config.toml
model = "image flow-matching model"
logit_normal_time = false
weight_standardization = false
beta1 = 0.95
lr_schedule = "step"
Rows from block 9 of a small image flow-matching model, named by matrix and row number. Rows with one number belong to one channel. Each number is 200 + 20 x the weight over its row's rms, rounded and kept within 0 to 999. All counts start at 0.
After each channel's rows are labels from the 100 images, of 14976 (inputs lightly noised), where the channel reaches its highest value: "responds to" is what is common among them. Only what is clearly more common there than usual is listed. The data: stained colorectal tissue patches (NCT-CRC-HE-100K).
# convs0: first 3x3 conv (model.decb.0.1.convs.0.weight, 96x96x3x3, each kernel summed), inputs 0-95
# convs1: second 3x3 conv (model.decb.0.1.convs.1.weight, 96x96x3x3, transposed, each kernel summed), outputs 0-95

convs0.77,207,239,210,222,216,193,195,260,193,194,203,236,194,220,209,235,230,200,237,191,216,202,221,222,245,208,206,205,207,227,195,208,192,214,233,218,178,211,219,185,235,206,169,219,220,206,217,243,188,212,198,210,213,207,224,217,216,184,193,189,202,234,190,207,192,222,195,225,208,235,207,189,216,192,215,225,208,201,184,212,224,227,194,206,204,177,211,213,232,173,229,240,197,195,200,218
convs1.77,207,236,192,184,224,168,183,150,227,192,199,213,218,220,230,204,231,177,161,234,214,229,233,162,194,173,193,203,206,203,199,214,220,232,188,177,185,186,201,197,184,207,188,210,180,196,214,191,193,193,162,173,205,208,214,201,239,226,192,193,196,249,181,213,202,209,173,189,211,183,197,192,211,196,196,203,210,239,228,216,214,225,213,193,195,184,175,202,234,195,228,214,219,192,208,220
responds to: tissue: tumour epithelium

convs0.1,216,176,185,189,193,191,188,200,178,201,192,231,198,198,189,222,167,227,219,188,193,196,162,237,166,223,210,192,176,189,202,185,177,188,167,196,198,170,205,167,153,165,162,222,204,187,187,170,195,218,206,223,190,181,241,204,178,179,173,188,192,203,210,191,176,202,172,203,195,169,213,192,193,182,249,203,167,184,210,165,202,227,185,213,172,202,196,197,174,189,180,190,184,192,198,194
convs1.1,198,208,226,184,223,177,186,187,200,180,192,190,184,199,228,171,252,204,187,170,200,241,220,155,230,208,200,189,207,207,184,219,227,222,204,203,192,207,174,200,185,238,227,157,192,198,209,214,220,207,197,181,226,199,174,210,216,188,212,205,198,211,199,169,229,190,194,175,194,224,149,193,194,198,190,207,179,204,167,231,197,184,204,199,215,198,147,183,211,184,199,197,186,163,183,202
responds to: tissue: tumour epithelium

convs0.66,225,182,182,171,207,206,170,207,194,209,207,198,205,186,225,218,181,203,251,187,210,215,192,220,181,200,227,199,192,210,178,221,186,204,195,194,224,187,213,184,177,160,175,215,203,219,182,193,184,238,178,213,235,198,245,199,230,170,174,162,173,205,200,216,207,215,204,207,213,194,194,164,208,173,221,198,167,206,207,176,191,207,212,221,185,223,188,211,161,199,164,179,236,227,208,204
convs1.66,201,219,226,206,196,228,219,200,209,200,231,190,178,194,195,185,195,205,199,202,185,221,185,208,216,184,210,186,220,164,176,163,220,205,206,209,190,203,205,195,215,188,204,181,187,178,245,229,188,199,197,216,195,212,117,213,186,195,174,228,189,193,200,167,219,179,191,179,226,235,175,198,197,204,198,181,195,203,191,185,180,187,210,179,193,205,193,209,264,179,195,245,190,200,221,192
responds to: tissue: smooth muscle

convs0.83,192,224,195,188,168,182,203,176,204,196,197,229,158,194,173,182,182,188,175,179,188,181,184,171,204,181,203,151,223,196,197,196,197,152,210,178,178,221,165,202,209,184,194,177,165,161,203,205,183,185,190,156,187,214,181,178,212,197,206,184,176,182,161,194,188,174,187,172,192,202,196,191,201,198,186,200,209,184,177,197,188,178,171,169,180,209,182,167,179,198,216,207,179,161,190,198
convs1.83,214,184,179,195,230,223,175,200,223,232,201,195,203,227,183,210,215,201,222,216,211,186,153,252,164,243,181,214,211,233,202,192,165,173,199,219,213,177,204,227,182,176,193,221,186,195,160,186,205,217,203,217,173,180,217,197,179,216,198,217,197,170,209,187,170,240,220,197,221,200,187,191,179,190,206,197,218,208,204,167,185,216,195,205,187,172,205,183,175,187,174,201,213,224,179,192
responds to: tissue: adipose tissue

convs0.61,203,235,214,201,208,185,226,238,185,196,190,225,191,199,217,204,202,204,174,202,200,216,223,195,246,189,185,201,209,216,174,219,213,216,224,208,216,193,208,193,234,192,149,209,212,227,200,216,153,191,202,201,228,199,227,200,261,178,191,186,201,213,195,227,199,200,212,211,174,198,226,195,217,191,195,212,202,189,211,254,193,194,189,209,185,175,210,210,205,221,257,187,189,189,237,205
convs1.61,183,188,223,200,213,229,210,188,204,193,198,200,216,180,181,182,223,183,225,159,218,266,183,208,230,171,206,189,227,198,232,215,196,208,253,188,206,183,176,213,206,219,222,203,226,239,211,210,211,162,189,203,194,197,183,209,196,195,190,220,183,209,202,204,203,164,193,209,195,236,184,220,200,194,188,220,155,226,200,228,193,188,192,230,208,170,184,206,191,166,173,195,200,203,217,215
responds to: tissue: mucus

convs0.74,200,168,199,197,166,224,235,153,207,199,195,181,183,198,181,192,173,215,221,171,167,235,163,217,170,224,186,168,191,200,192,180,195,174,146,193,222,173,183,184,208,188,209,189,182,180,235,155,203,187,186,203,193,189,195,189,192,202,160,243,196,177,179,204,205,177,196,184,196,189,190,222,191,200,223,190,182,188,228,185,187,175,185,195,200,198,191,186,182,205,194,194,217,173,193,192
convs1.74,187,220,201,199,248,192,175,191,217,183,217,225,218,236,196,170,243,187,209,208,246,214,227,223,227,205,200,223,207,224,197,189,173,190,229,191,211,220,194,180,201,201,206,216,188,228,170,216,202,215,217,209,169,206,203,199,164,195,204,184,167,218,217,200,187,210,191,201,215,181,164,191,208,175,191,218,186,199,191,192,223,220,231,194,234,166,192,195,220,224,237,244,207,199,187,185
responds to: tissue: mucus

convs0.47,171,162,206,216,197,214,240,218,163,193,191,208,192,189,262,212,166,205,216,209,180,197,195,222,190,201,181,199,183,218,159,221,204,205,222,174,218,214,206,173,198,146,152,216,199,237,212,189,213,180,208,185,205,202,212,184,195,195,224,190,166,197,210,220,200,204,195,195,209,196,193,192,186,211,221,179,203,194,216,212,219,198,183,204,168,193,197,193,187,251,232,212,168,201,205,187
convs1.47,237,184,202,212,189,178,207,218,183,186,213,209,232,180,205,186,169,178,202,203,187,203,194,212,250,182,226,182,170,216,192,187,182,190,225,196,233,211,183,140,232,190,195,203,214,208,169,200,226,248,206,199,215,214,213,184,181,194,202,215,180,177,210,223,198,188,198,219,212,185,207,218,214,203,192,191,207,227,222,225,203,200,188,196,199,212,243,209,222,232,187,209,221,187,245,238
responds to: tissue: normal colon mucosa

convs0.91,227,216,216,182,184,231,195,226,190,210,191,196,223,179,182,196,200,223,263,193,196,217,180,205,229,217,172,217,201,203,180,227,195,223,195,202,241,213,215,248,189,203,210,193,201,228,162,212,216,204,193,209,212,189,222,212,181,189,202,213,208,192,215,185,226,217,199,206,189,213,196,205,218,183,237,227,146,230,204,214,185,198,225,210,212,180,203,228,186,184,174,182,213,229,240,212
convs1.91,192,186,204,189,221,177,203,184,189,214,174,211,185,152,216,166,170,206,210,214,185,190,140,232,168,213,198,189,187,190,208,217,163,193,182,224,198,193,196,211,163,201,200,247,205,209,182,183,207,164,191,211,174,179,180,184,186,222,171,185,211,211,197,229,187,200,169,188,196,206,204,216,190,172,230,222,184,210,227,170,206,233,196,230,192,209,191,213,160,215,207,209,196,220,196,194
responds to: tissue: normal colon mucosa

convs0.72,198,197,170,191,202,218,205,207,193,177,173,215,193,200,206,208,208,197,219,218,192,184,181,221,226,126,197,197,196,197,225,190,196,209,177,178,200,207,213,236,193,178,178,210,202,228,166,192,193,195,220,210,191,171,218,212,189,192,228,154,209,214,210,147,219,229,219,196,196,205,211,236,214,201,179,189,179,232,232,191,201,233,210,198,189,177,191,206,223,172,162,193,228,200,219,217
convs1.72,179,201,199,184,207,186,205,224,197,175,198,179,212,176,182,203,206,187,209,165,204,276,237,158,183,224,194,203,176,230,202,199,193,201,165,199,198,195,202,164,205,238,214,183,194,191,216,193,205,164,178,198,182,199,208,167,198,179,224,223,191,207,165,226,226,177,184,189,187,209,188,176,209,192,204,164,159,172,202,195,209,173,194,212,218,208,186,226,198,194,202,207,218,188,183,181
responds to: tissue: adipose tissue; tissue: mucus

convs0.95,193,141,184,226,204,223,207,194,198,187,226,174,194,221,209,210,220,182,217,195,215,206,183,215,179,216,228,200,205,195,225,169,208,212,146,205,178,221,204,182,218,194,238,204,216,179,219,203,202,200,208,190,198,214,171,205,199,200,199,212,212,206,208,172,244,179,228,196,220,220,160,186,194,194,208,181,233,189,220,154,219,208,218,205,237,165,212,204,217,195,198,230,228,195,171,187
convs1.95,188,179,197,178,195,176,204,212,195,201,188,203,272,186,211,193,186,242,202,164,212,235,190,211,219,170,187,200,190,234,212,210,176,170,235,201,234,202,214,195,179,222,205,218,205,246,188,203,232,197,198,191,195,195,238,202,177,201,194,213,162,206,202,217,181,182,207,211,188,184,228,228,202,185,177,206,166,221,211,232,217,193,187,226,222,215,197,208,188,229,199,196,193,189,228,205
responds to: tissue: adipose tissue

convs0.76,221,217,195,196,198,207,202,212,192,202,199,189,212,214,217,201,210,205,198,193,206,250,217,179,166,242,185,218,183,216,166,193,220,213,228,190,176,217,224,162,226,214,165,220,213,218,228,199,174,211,190,214,224,217,218,204,222,189,178,244,214,224,190,223,185,220,193,211,199,224,201,205,210,205,228,226,210,150,190,211,204,175,211,220,179,215,215,213,202,214,220,209,212,135,201,207
convs1.76,223,188,189,216,204,196,207,204,237,233,193,223,192,207,210,189,232,217,165,226,200,183,202,219,172,215,233,210,183,163,198,214,202,208,191,155,183,221,202,202,186,190,195,204,201,191,199,206,147,184,223,181,199,248,183,221,179,194,198,181,228,184,204,176,208,228,193,223,188,165,199,211,185,228,200,201,232,206,177,195,205,207,221,203,191,215,177,153,189,219,186,179,182,177,164,225
responds to: tissue: smooth muscle; tissue: mucus