Weights of a small image flow-matching model: norm groupnorm, activation silu.
Rows from block 2 of a small image flow-matching model, named by matrix and row number. Rows with one number belong to one channel. Each number is 500 + 50 x the weight over its row's rms, rounded and kept within 0 to 999. All counts start at 0. Numbers have three digits each.
After each channel's rows are labels from the 100 images, of 14976 (inputs lightly noised), where the channel reaches its highest value: "patch colour" is the nearest of a few named colours to the mean colour under the peak. Only what is clearly more common there than usual is listed. The data: stained colorectal tissue patches (NCT-CRC-HE-100K).
# convs0: first 3x3 conv (model.enc.1.0.convs.0.weight, 96x96x3x3, each kernel summed), inputs 0-95
# convs1: second 3x3 conv (model.enc.1.0.convs.1.weight, 96x96x3x3, transposed, each kernel summed), outputs 0-95

convs0.18:493546546459541527543567470263450531532496512453510459451447504437511441482459433485502479466518476451543504467523420498486531627503531505568520361449550463584478538444470476449447457468529454511428525466465513516454522507498506481489577555507465404478496527548498545535508432545458434475
convs1.18:443430475449477469474508543540468480480564490448595514456480497535490438526588530509588582516473557513479403553484491559475490566490555520457492500529464667566570424548487506384565459502476527462534485505437505522458527576501448532618517558467455559554496517561602496554487485440491567533
patch colour: pink

convs0.43:486473500502448417522472478494461576437530463523538491504444437506500385513433477477494529494492397479491450501471479477478481545436501596533415659468473453556432498503352487474454401447473450494497470476486520436387541496469422538502491520449415456516479481526504524456512406488508397457
convs1.43:488538531559572560553491552487438619491546490530504378511546514506487423555482414435511449438543478473585545499516426496520538517516542468707427578513537570465513556489558516501503488497542472480454485453455520522420567473488454437480528478559496509489445480476488490458516456524534370480
patch colour: grey; brown

convs0.93:470457464430426523532572524397510453561581516602552466529479468440433565502454558462484524499490568491505448500453478596452486435509485445486519560516476530556609471339365470466503473478502443507455473481553517514522601517491535439470478474447632529484547484486465478446516528518500531530
convs1.93:541536586552546345463495507508382528440405460484476550549558445513527497448463456468509419486488483419561511478496570431548477447515455420509418497468498369471439541444483498470455509482511495532475484506498474484464377431475494448412524492459515540529471451449488418450485396533520455484
patch colour: pink

convs0.1:498573555477496503468506508567422485465535456495475489598553522601512494436503498450455447497459507469453521521448493469493469648599565573418515490462505477515488428357543428458476571622484603502492513583550464503607471478468502471516477500517508612515545475512490484484474497452463569472
convs1.1:458451399502510509467485498487551497552385565459356471405428513468436539416539496472528499504489587523527508542492538460561556467511429363419378488434523480498495481500513508547535420517497491523524456507467486515542461545515492513462522459515493400444485515502491517551547493580550356525
patch colour: white

convs0.76:441473419470499437445464499377568512508506500471531526479479492461467534463576480496447493483477456473498451464433484482451476450420434480538507470487418549478561460476401476450480413389540466493502489448532445526376443502495424529475482458441482338477399506516483471566500534402450468554
convs1.76:492496622487594448511507469475405568504480493502505484582533473549550488571493502468546477489541329471504527482483441615487505464435575446583518514499454509528480547486407491442501447534438524513450465507442539483527553519496485491551529592480456578598413447471497544481490403532472496405
patch colour: pink

convs0.56:496473428450387544501471510452639489449529454519514481442531511462481560517513412476403597540496523490495444481527516469458487508504436539514531528544396542538570486521390493458453380437527445486498491465509424437456487494498446584554452502427542411469445521560510477546561552404496445482
convs1.56:529499571521528429516481466512382564472366494579578547536464497481555517557468535482452450508525452449483548511494531574558529482458580371521476536536479428493447562520441512503501540540439476518464467483501530492491505507485473463536549560445442611581389478512554498441490399616539521459
patch colour: white

convs0.94:491520538497441508518545517368489481485526514496533397569513490538486430508425539468445513471482563491485441507462538662488493514597513549386468561439486469544441502449491506450562506533463494469437460494424402438533595499512411442515454495489508592519589473494484495390472491516436493554
convs1.94:517487393509578548434443506467498526536407527478423573457463534453451449475522405512579510488483452442538502445503543441552491446489405395485460500427436448413461525471556520528453420454536455547535472441548534540450350509519577502461543475487514476524448457466511421460513468584527443491
patch colour: white

convs0.2:494538616485445383446580490502387488486518478462534449541479437536542451472454586483467480490510518501513544507476505582499507607570571546447466402454488465651449524451500479458508579586455560453456499531484490460578528444483464466581458571520506549522611513544501469490520480536461518509
convs1.2:470448388501505578505474504439584477563402552491416473357401513438466499483534468510545536492500579486543505504464599438522511445547352462422463519475523483494523520505492526540508390465534441535531478479503542518487432538504527556457520465483506439485487530527527430575540497553534380529
patch colour: white

convs0.75:480475434476464516540400498505458466490429492484543521494460474437467446498475423485494476552509373467518466460459481474494490456459465548489547545462531449452452481436465493494401409434556412484506464425435537459310381477490439498558516480531473386474447482521471504452497445547493455437
convs1.75:467521528544517609522462491490401644501519477503364355507540504523520512508485455491517487470524498491515529478588422474437601536482522540622461611493521541463524617519496516492461532527498511495507482498494372482493549475494486454408519549468521515520506502493511614518497442516527428512
patch colour: grey

convs0.95:549518475511585558533518495383593564550434526501515495484523554438474631518530481516435479493497470442462473460446417520457460485483482402578606403551497568537603468406502446506454463465516477530470514478458501540449389463489519443451519514571569407467473559520505545554508497525473467463
convs1.95:495470491446459443511511499516467403465567471494591539482534504523517487460523579531509482521460568536474369525446399559414398537559587483383490468500481496530472394495485470432571517545496540479507518524520457487510582558463452473571498547443467568547474490548601469463466471439480609567
patch colour: grey; brown

convs0.5:501511560472424398456544489550359456475515476510551494510481446554517467488483559492460473498492539515485545539478513597499501614545609478450507362486507478585445508452475474466517543569408583448416503545476483443619543500486470495594438535514505576525606519519509471475508483524481536508
convs1.5:469455359497504540483477512429548491553393546493439526312461512422465495477520492480550527484497589488531519521479573412540546418535401432435427487467501489480509514488520512534533362463522434522473485473505531524473464561511520515467521472499498455498488521531519470546539519573513365552
patch colour: white

convs0.4:498479533513561395474555474439333503482560493524474497454430485522527537515452579504404571470514542488484549500546566385521517520548478432566435449507524508572498498538520504514521507518286494501432505536457431465560459441493447505505510530567487547480548469500476487552506493426480550526
convs1.4:538514563624430407496542490562470518462522467515477468455505502560570487421504580485551451476450571520511503539504455593397449543477517464476469524518659535581486469521467443478546527546498546465439507554506524497554606513445400491587502568408474531534512473531508583479460458530468466555
patch colour: brown

convs0.19:499513524517496548596494513257530498506492489493560441508517498495528583505476450534543445458517431436523528437433404523492537455463497446546532451492497490541496557450456489433321485501541465514492533489462557513457560488478464448496540557501516425477504513488491536494506490579484420414
convs1.19:483462447434489452506484439496534439455540465464566434469505494528504514486495521482628495473474553489487466497472479531497486529567554507402468504554488526549500367525485466394566469484459520482545509525471466524530517539474485534544509517436458592567499531530596391513475475296461596575
patch colour: pink

convs0.44:491497476505462504489499475551582462457555486486484517512481485531492589509440512482413482478508491487511453485495541465446475581454510591454427718471413440546447506450343474428474446456524443532527469486510446493470582529482502483469491484396493515505533490507493351477527456470522457518
convs1.44:499474525476490289480482480552470448476420509525510517536428467484492508499516511471476450557475476490405583471523464498533447457491473391540492420437428441449416547498535492522496490468500484494487497484501571495472356439488510514444507519476457527512422466494528482437486460683539487465
patch colour: grey

convs0.12:510519472522404590557489493527593404498445504507466508494569501448502659484544496509472439563512527503510461573595493354494489479493533451482518558561517487420533512509402520521552453469530443513585509466520473534443494563487589479446509461416492532501558521519553398564472444505548502423
convs1.12:500457517478422403476467354540375492462446490504562576510439492475513552468453515448533379484495431519468599453594452590551536466453468466557451558515484485438450460494570461494462501436491495524568511498529518469467496480524485517465505521518374558528393502477545529443483471585492488457
patch colour: pink