config = dict(
    arch='unet',
    objective='flow_matching',
    norm='groupnorm',
    weight_standardization=False,
    upsampling='pixel_shuffle',
    residual_init='scaled_by_depth',
    optimizer='adam_atan2',
    beta1=0.95,
    grad_clip=5.0,
    steps=22700,
    lr_schedule='step',
    weight_decay=0.03,
)
Rows from block 3 of a small image flow-matching model, named by matrix and row number. Rows with one number belong to one channel. Each number is 128 + 24 x the weight over its row's rms, rounded and kept within 0 to 255. All counts start at 0. Numbers have three digits each. After the name is the row's rms in percent of the matrix's.
After each channel's rows are labels from the 100 images, of 14976 (inputs lightly noised), where the channel reaches its highest value: "top examples" is what is common among them; "colour at peak" is the nearest of a few named colours to the mean colour under the peak. Only what is clearly more common there than usual is listed. The data: stained colorectal tissue patches (NCT-CRC-HE-100K).
# convs0: first 3x3 conv (model.enc.1.1.convs.0.weight, 96x96x3x3, each kernel summed), inputs 0-47
# convs1: second 3x3 conv (model.enc.1.1.convs.1.weight, 96x96x3x3, transposed, each kernel summed), outputs 0-47

convs0.28 099:125100090126134161118126101118145104138164127121102122075107137128120131138160131116118116154089144164102104123129103144088111174127133035104159
convs1.28 087:156135146127125129108139081140140077116112111156165120112114141140141125096132124116087070123112100115123165135076166114130092126056114078140159
top examples: tissue: adipose tissue
colour at peak: white

convs0.9 067:123127111151169207120133162094107184134127127139119131162149188133127206125139085124164152134133122107139126118130101161126134102189120100120109
convs1.9 051:127142135129131101120147109178130087107079116123091117092148127142134138118128138144102090126111104114106168137088153083124120123093157078141118
top examples: tissue: lymphocytes
colour at peak: brown

convs0.60 095:109139128116110123127159128114069118164145177137117117136120171141126099137115168114118171122117202162130099142132156105144106149174111149101076
convs1.60 036:120122111121153131112116090147159128131071139151131183090107113100126134119129131128122118127132134118143162128153196134171159100050065108074159
top examples: tissue: smooth muscle
colour at peak: white

convs0.31 058:129116124165148131126118136118181145141121138085125160141144150120134181132121144149106117094145111165133123123171142158123123051109119135136172
convs1.31 028:123126141148097080122145104154079098096104117090095141114128107137144151110133125146120099094122114140079129135150167086100058133137132125157097
top examples: tissue: adipose tissue
colour at peak: white

convs0.63 159:129147131118089085127115111141147130127155143147141154134104093149131117147147156151129154149133162149117152184143141126142115136140153107103135
convs1.63 135:123116107136096136147120136114136074134121130140076112143095136110095122147121109104122134122142125149137142092153110198152134133091120106102084
top examples: tissue: mucus
colour at peak: grey

convs0.70 076:149117110126103156136177122114081127174153163133133124150145121145116123115149180143125101120145128143145157122129158179134140126099174085129141
convs1.70 069:124117093130150079097100098142151117113074116162081168100123099125109125134104116100178111123124101100144138126156113096180161119073107090112094
top examples: tissue: smooth muscle
colour at peak: pink

convs0.12 112:107100094092130084101105104086109084151153148132124128125108127126117140151096119097124125140162116135169158091163143173155165148133103120127107
convs1.12 156:145146145135107153108144118153141186108109115098118130168148141150126169103141141153106135137109138146100156146099138176119099146166176146131174
top examples: tissue: tumour epithelium; tissue: lymphocytes
colour at peak: brown

convs0.54 083:141126086126178142098105103123193106118141114158109100075128149137129149127124124110094165130113144114139110125154147095121125119125134111107168
convs1.54 030:126135142137068141193135160153164099110119119152155144139157139118133160126145118151178136134102151137110138132113121122140131115136140196143136
top examples: tissue: lymphocytes
colour at peak: white

convs0.15 082:152152163130133110107150126131174138106117140130128113191108114130131126153107117114116179101117159131100128136093138084129102132194146142106130
convs1.15 070:107091098128073111103118119070119106133113139124116148095114132103126128146126108110146138101136180120149119112125167149140148108155090161091115
top examples: tissue: mucus
colour at peak: white

convs0.18 095:121116124085141090082157103128070125134155115104096114126114131128114127131100100094073145093133113123108121100126137076118125189142125179119066
convs1.18 066:136122134131097167137135120168134157165146158141110181073087112109098121081163172137151155179119146139090137140172154170115170133128141136079179
top examples: tissue: normal colon mucosa
colour at peak: grey

convs0.38 093:163127127126102101087123141121211127081119087100123105102134127121123146112116106144075113127119149128127078125114145152092086078148118110110173
convs1.38 058:122128174117163130161120113140200156138067133119155181166139123114131142137159150173126102150122122127105108113082132100131125082116127080126136
top examples: tissue: lymphocytes
colour at peak: grey

convs0.26 096:123104112122098117104127105090110122113112074134120110084139126143127140117113087119085086096130116109112096104114096145104118123133131050128132
convs1.26 073:133126097131138116107122099153149130116089118161140117123130090134115151051143156146152115145100140114136163144089137078122117115147134115149111
top examples: tissue: lymphocytes; tissue: tumour epithelium
colour at peak: white; brown

convs0.83 088:123132137140145073120111132139109168138167163164132135149123118150134065144114144112138128104125147129122165144162128069119140117145163090123102
convs1.83 044:125127073152098122150121145151151136143106149142101163123109118121103135142136121107197150132108154125145136135135129165180139136111091180094092
top examples: tissue: debris
colour at peak: white

convs0.13 110:146150163137135112091187133122152123129107140116143123161122130134136114150106123124105176094128169121105133117093168100125111138185110142112128
convs1.13 039:105096082113091114127103108091117193122108136138131147132122126100124128164113103112179130110130177111146151113141170132145163103156079199116104
top examples: tissue: adipose tissue
colour at peak: white

convs0.20 116:109135138084092111113148097113110070104118100123118132131120100142137088079115141111106098111104121130122127121129108086123109144140150158085116
convs1.20 088:113109064125129124119110137118158161141127153146127106126118153094111151168122101102148141124134176133145169115143141172172150122169081192121100
top examples: tissue: smooth muscle
colour at peak: white

convs0.86 146:131139139121094101111126088163135094077150080128123162142135095185150111105117118121137105122108123118110142138109096105136110151131167119096127
convs1.86 099:119117066138128154116124128097166142147144147104093099113110147120099139138118099083138152118124168137131182123162119162157141150137098170134068
top examples: tissue: smooth muscle
colour at peak: white

convs0.19 102:112131118083170087090159101138079112139138118117106107116130147141114132145101111105074144086141114102097127102116149077130114147131105173127051
convs1.19 070:129131126135102127112133133185129154146151145186117184089100101122091120084147150140161154165088159135114161159160128151139135150166151171092180
top examples: tissue: tumour epithelium
colour at peak: white

convs0.57 145:090123099115150134131144115140056114163186163158098117101110133166129069133127123074144162106120127101115140107149102098140141157106117100130061
convs1.57 064:129144121129106079131128136205131172114102126127116158133115098133106137116135126127196150167090144119109121159119132127162154140143146172105123
top examples: tissue: tumour epithelium
colour at peak: white

convs0.58 155:072112115127112138154147119121048110144179152155104121107107133136131061134104133092133117103128127125127110097144095110130136157123116114131049
convs1.58 058:125114141093197136108113094103132148127129128146154151126096128096116135153135125126041126153141116113152127116113199130146111094128070140145163
top examples: tissue: cancer-associated stroma
colour at peak: grey

convs0.6 054:116103137117098116126111128111118133139075132111121158128134115135136038123104118093113163119132105140130131092150128077121118143132137127128067
convs1.6 032:129132128134102147096129107148076167154144150095128181155137120129124138102143176153104124134121120156119072105163115191078142097103128145111172
top examples: tissue: cancer-associated stroma
colour at peak: pink

convs0.82 089:153115128134131221164122137100185135101129104112133105142142148123145175107116101125110096143111140145152088132118111175094115091153136094122179
convs1.82 081:123123142122145082119117082104141118115085117116109145110149127124136157123129141134098073108133110112089148114117138046102132097102113084153109
top examples: tissue: lymphocytes; tissue: cancer-associated stroma
colour at peak: pink

convs0.90 045:121141137117120080118142126105058129148138126141113090142126128137125117126105127104121132108143095088133182109129110066140130129128128150135093
convs1.90 025:124133111114104119094143142170096114116125120120114134095150135130128145066131127140122127139092114135099130143076140171096101120128170069131138
top examples: tissue: debris
colour at peak: brown

convs0.4 062:132107101121134115121138117062154146127127118118103110134137133116122148117117133131096150131125149128122077107143127145098106098149128124090130
convs1.4 062:135146168131134093137138157143107109109099120121101107083130115129157137100126126174147076111140098101104137135079142065100132102117131086116106
top examples: tissue: lymphocytes
colour at peak: brown

convs0.78 094:107130116116165152167104125129077134142120136131137109128106142118132142140121099118157134105129089085127136091100078133123145116090121160141099
convs1.78 126:140129110118109137097125115149149115133110121127108124080144132157134155110138134129150137129090168125113090132127163042139091148192142143099141
top examples: tissue: tumour epithelium
colour at peak: pink

convs0.61 138:140132138103133082092127123106114096080149075126144127120162096158144093108126091136174101132115123126146158143098105092135158158156194106107138
convs1.61 146:131105083125147172161112136085167128126150117118109108079131163135108135110119119096181141123096133122166154111113103146167139133088114090102109
top examples: tissue: tumour epithelium
colour at peak: white

convs0.22 068:106113103094179108098137105085118131169144135112098108116112194120117105119119128099082150123120131130141115118136135070122134139126120174116095
convs1.22 068:132135145110137104101143100148121141112121115147132123111113128129143136088122148122080100133121102105137139135090200101112114114092111111111162
top examples: tissue: debris
colour at peak: purple

convs0.91 051:123151147117119071119135118119066120121120117140107072142121118132124115138104123112093119113151088104113180114101124063141120132134127140128100
convs1.91 036:133137096122135150145136168178136139147179136171114142039127138115100127107128128122168175175096136137127161145099127203130131129136153077125159
top examples: tissue: smooth muscle
colour at peak: black

convs0.39 111:109129130116145114130127135140074136129172140170134134132134137168134040136118127107135137103124133130124161135153116081129133155167159056113095
convs1.39 064:134131095144128130138117147157121134137093144142118119114115128122096132142137126105178141134112118124152151131123118171171157122088097107113094
top examples: tissue: debris
colour at peak: white

convs0.27 067:116089111106098119112115092089123125105095066116109107093122122123128116099111115128088080098121100115123106119129102102120115075114156070124132
convs1.27 039:136129132145123132126131135120184170158152158132123168162120114121129153158148108129201153138122172134169133132158137156147152117150100203103130
top examples: tissue: mucus; tissue: tumour epithelium
colour at peak: white

convs0.66 078:105116115083116086132116116127089117113142109104132153131112114103111109105104104142102101123131126123139096134176132069112123167125147239106134
convs1.66 098:105123096124109157118114143136099122153148145101048134169114138118110105140164154116121152122121136173111090117183100161095136153121146164131109
top examples: tissue: normal colon mucosa
colour at peak: grey

convs0.92 059:112127141083123071103133110150075101120092117124100112128122122125121102118107134114081102122118103118078123126089122038116105109118129145118099
convs1.92 075:123138113138111148158121169131149133153176150160124164136124124117112128123134117108178173152122174141145138136164099182141155129156116186109139
top examples: tissue: smooth muscle; tissue: debris
colour at peak: white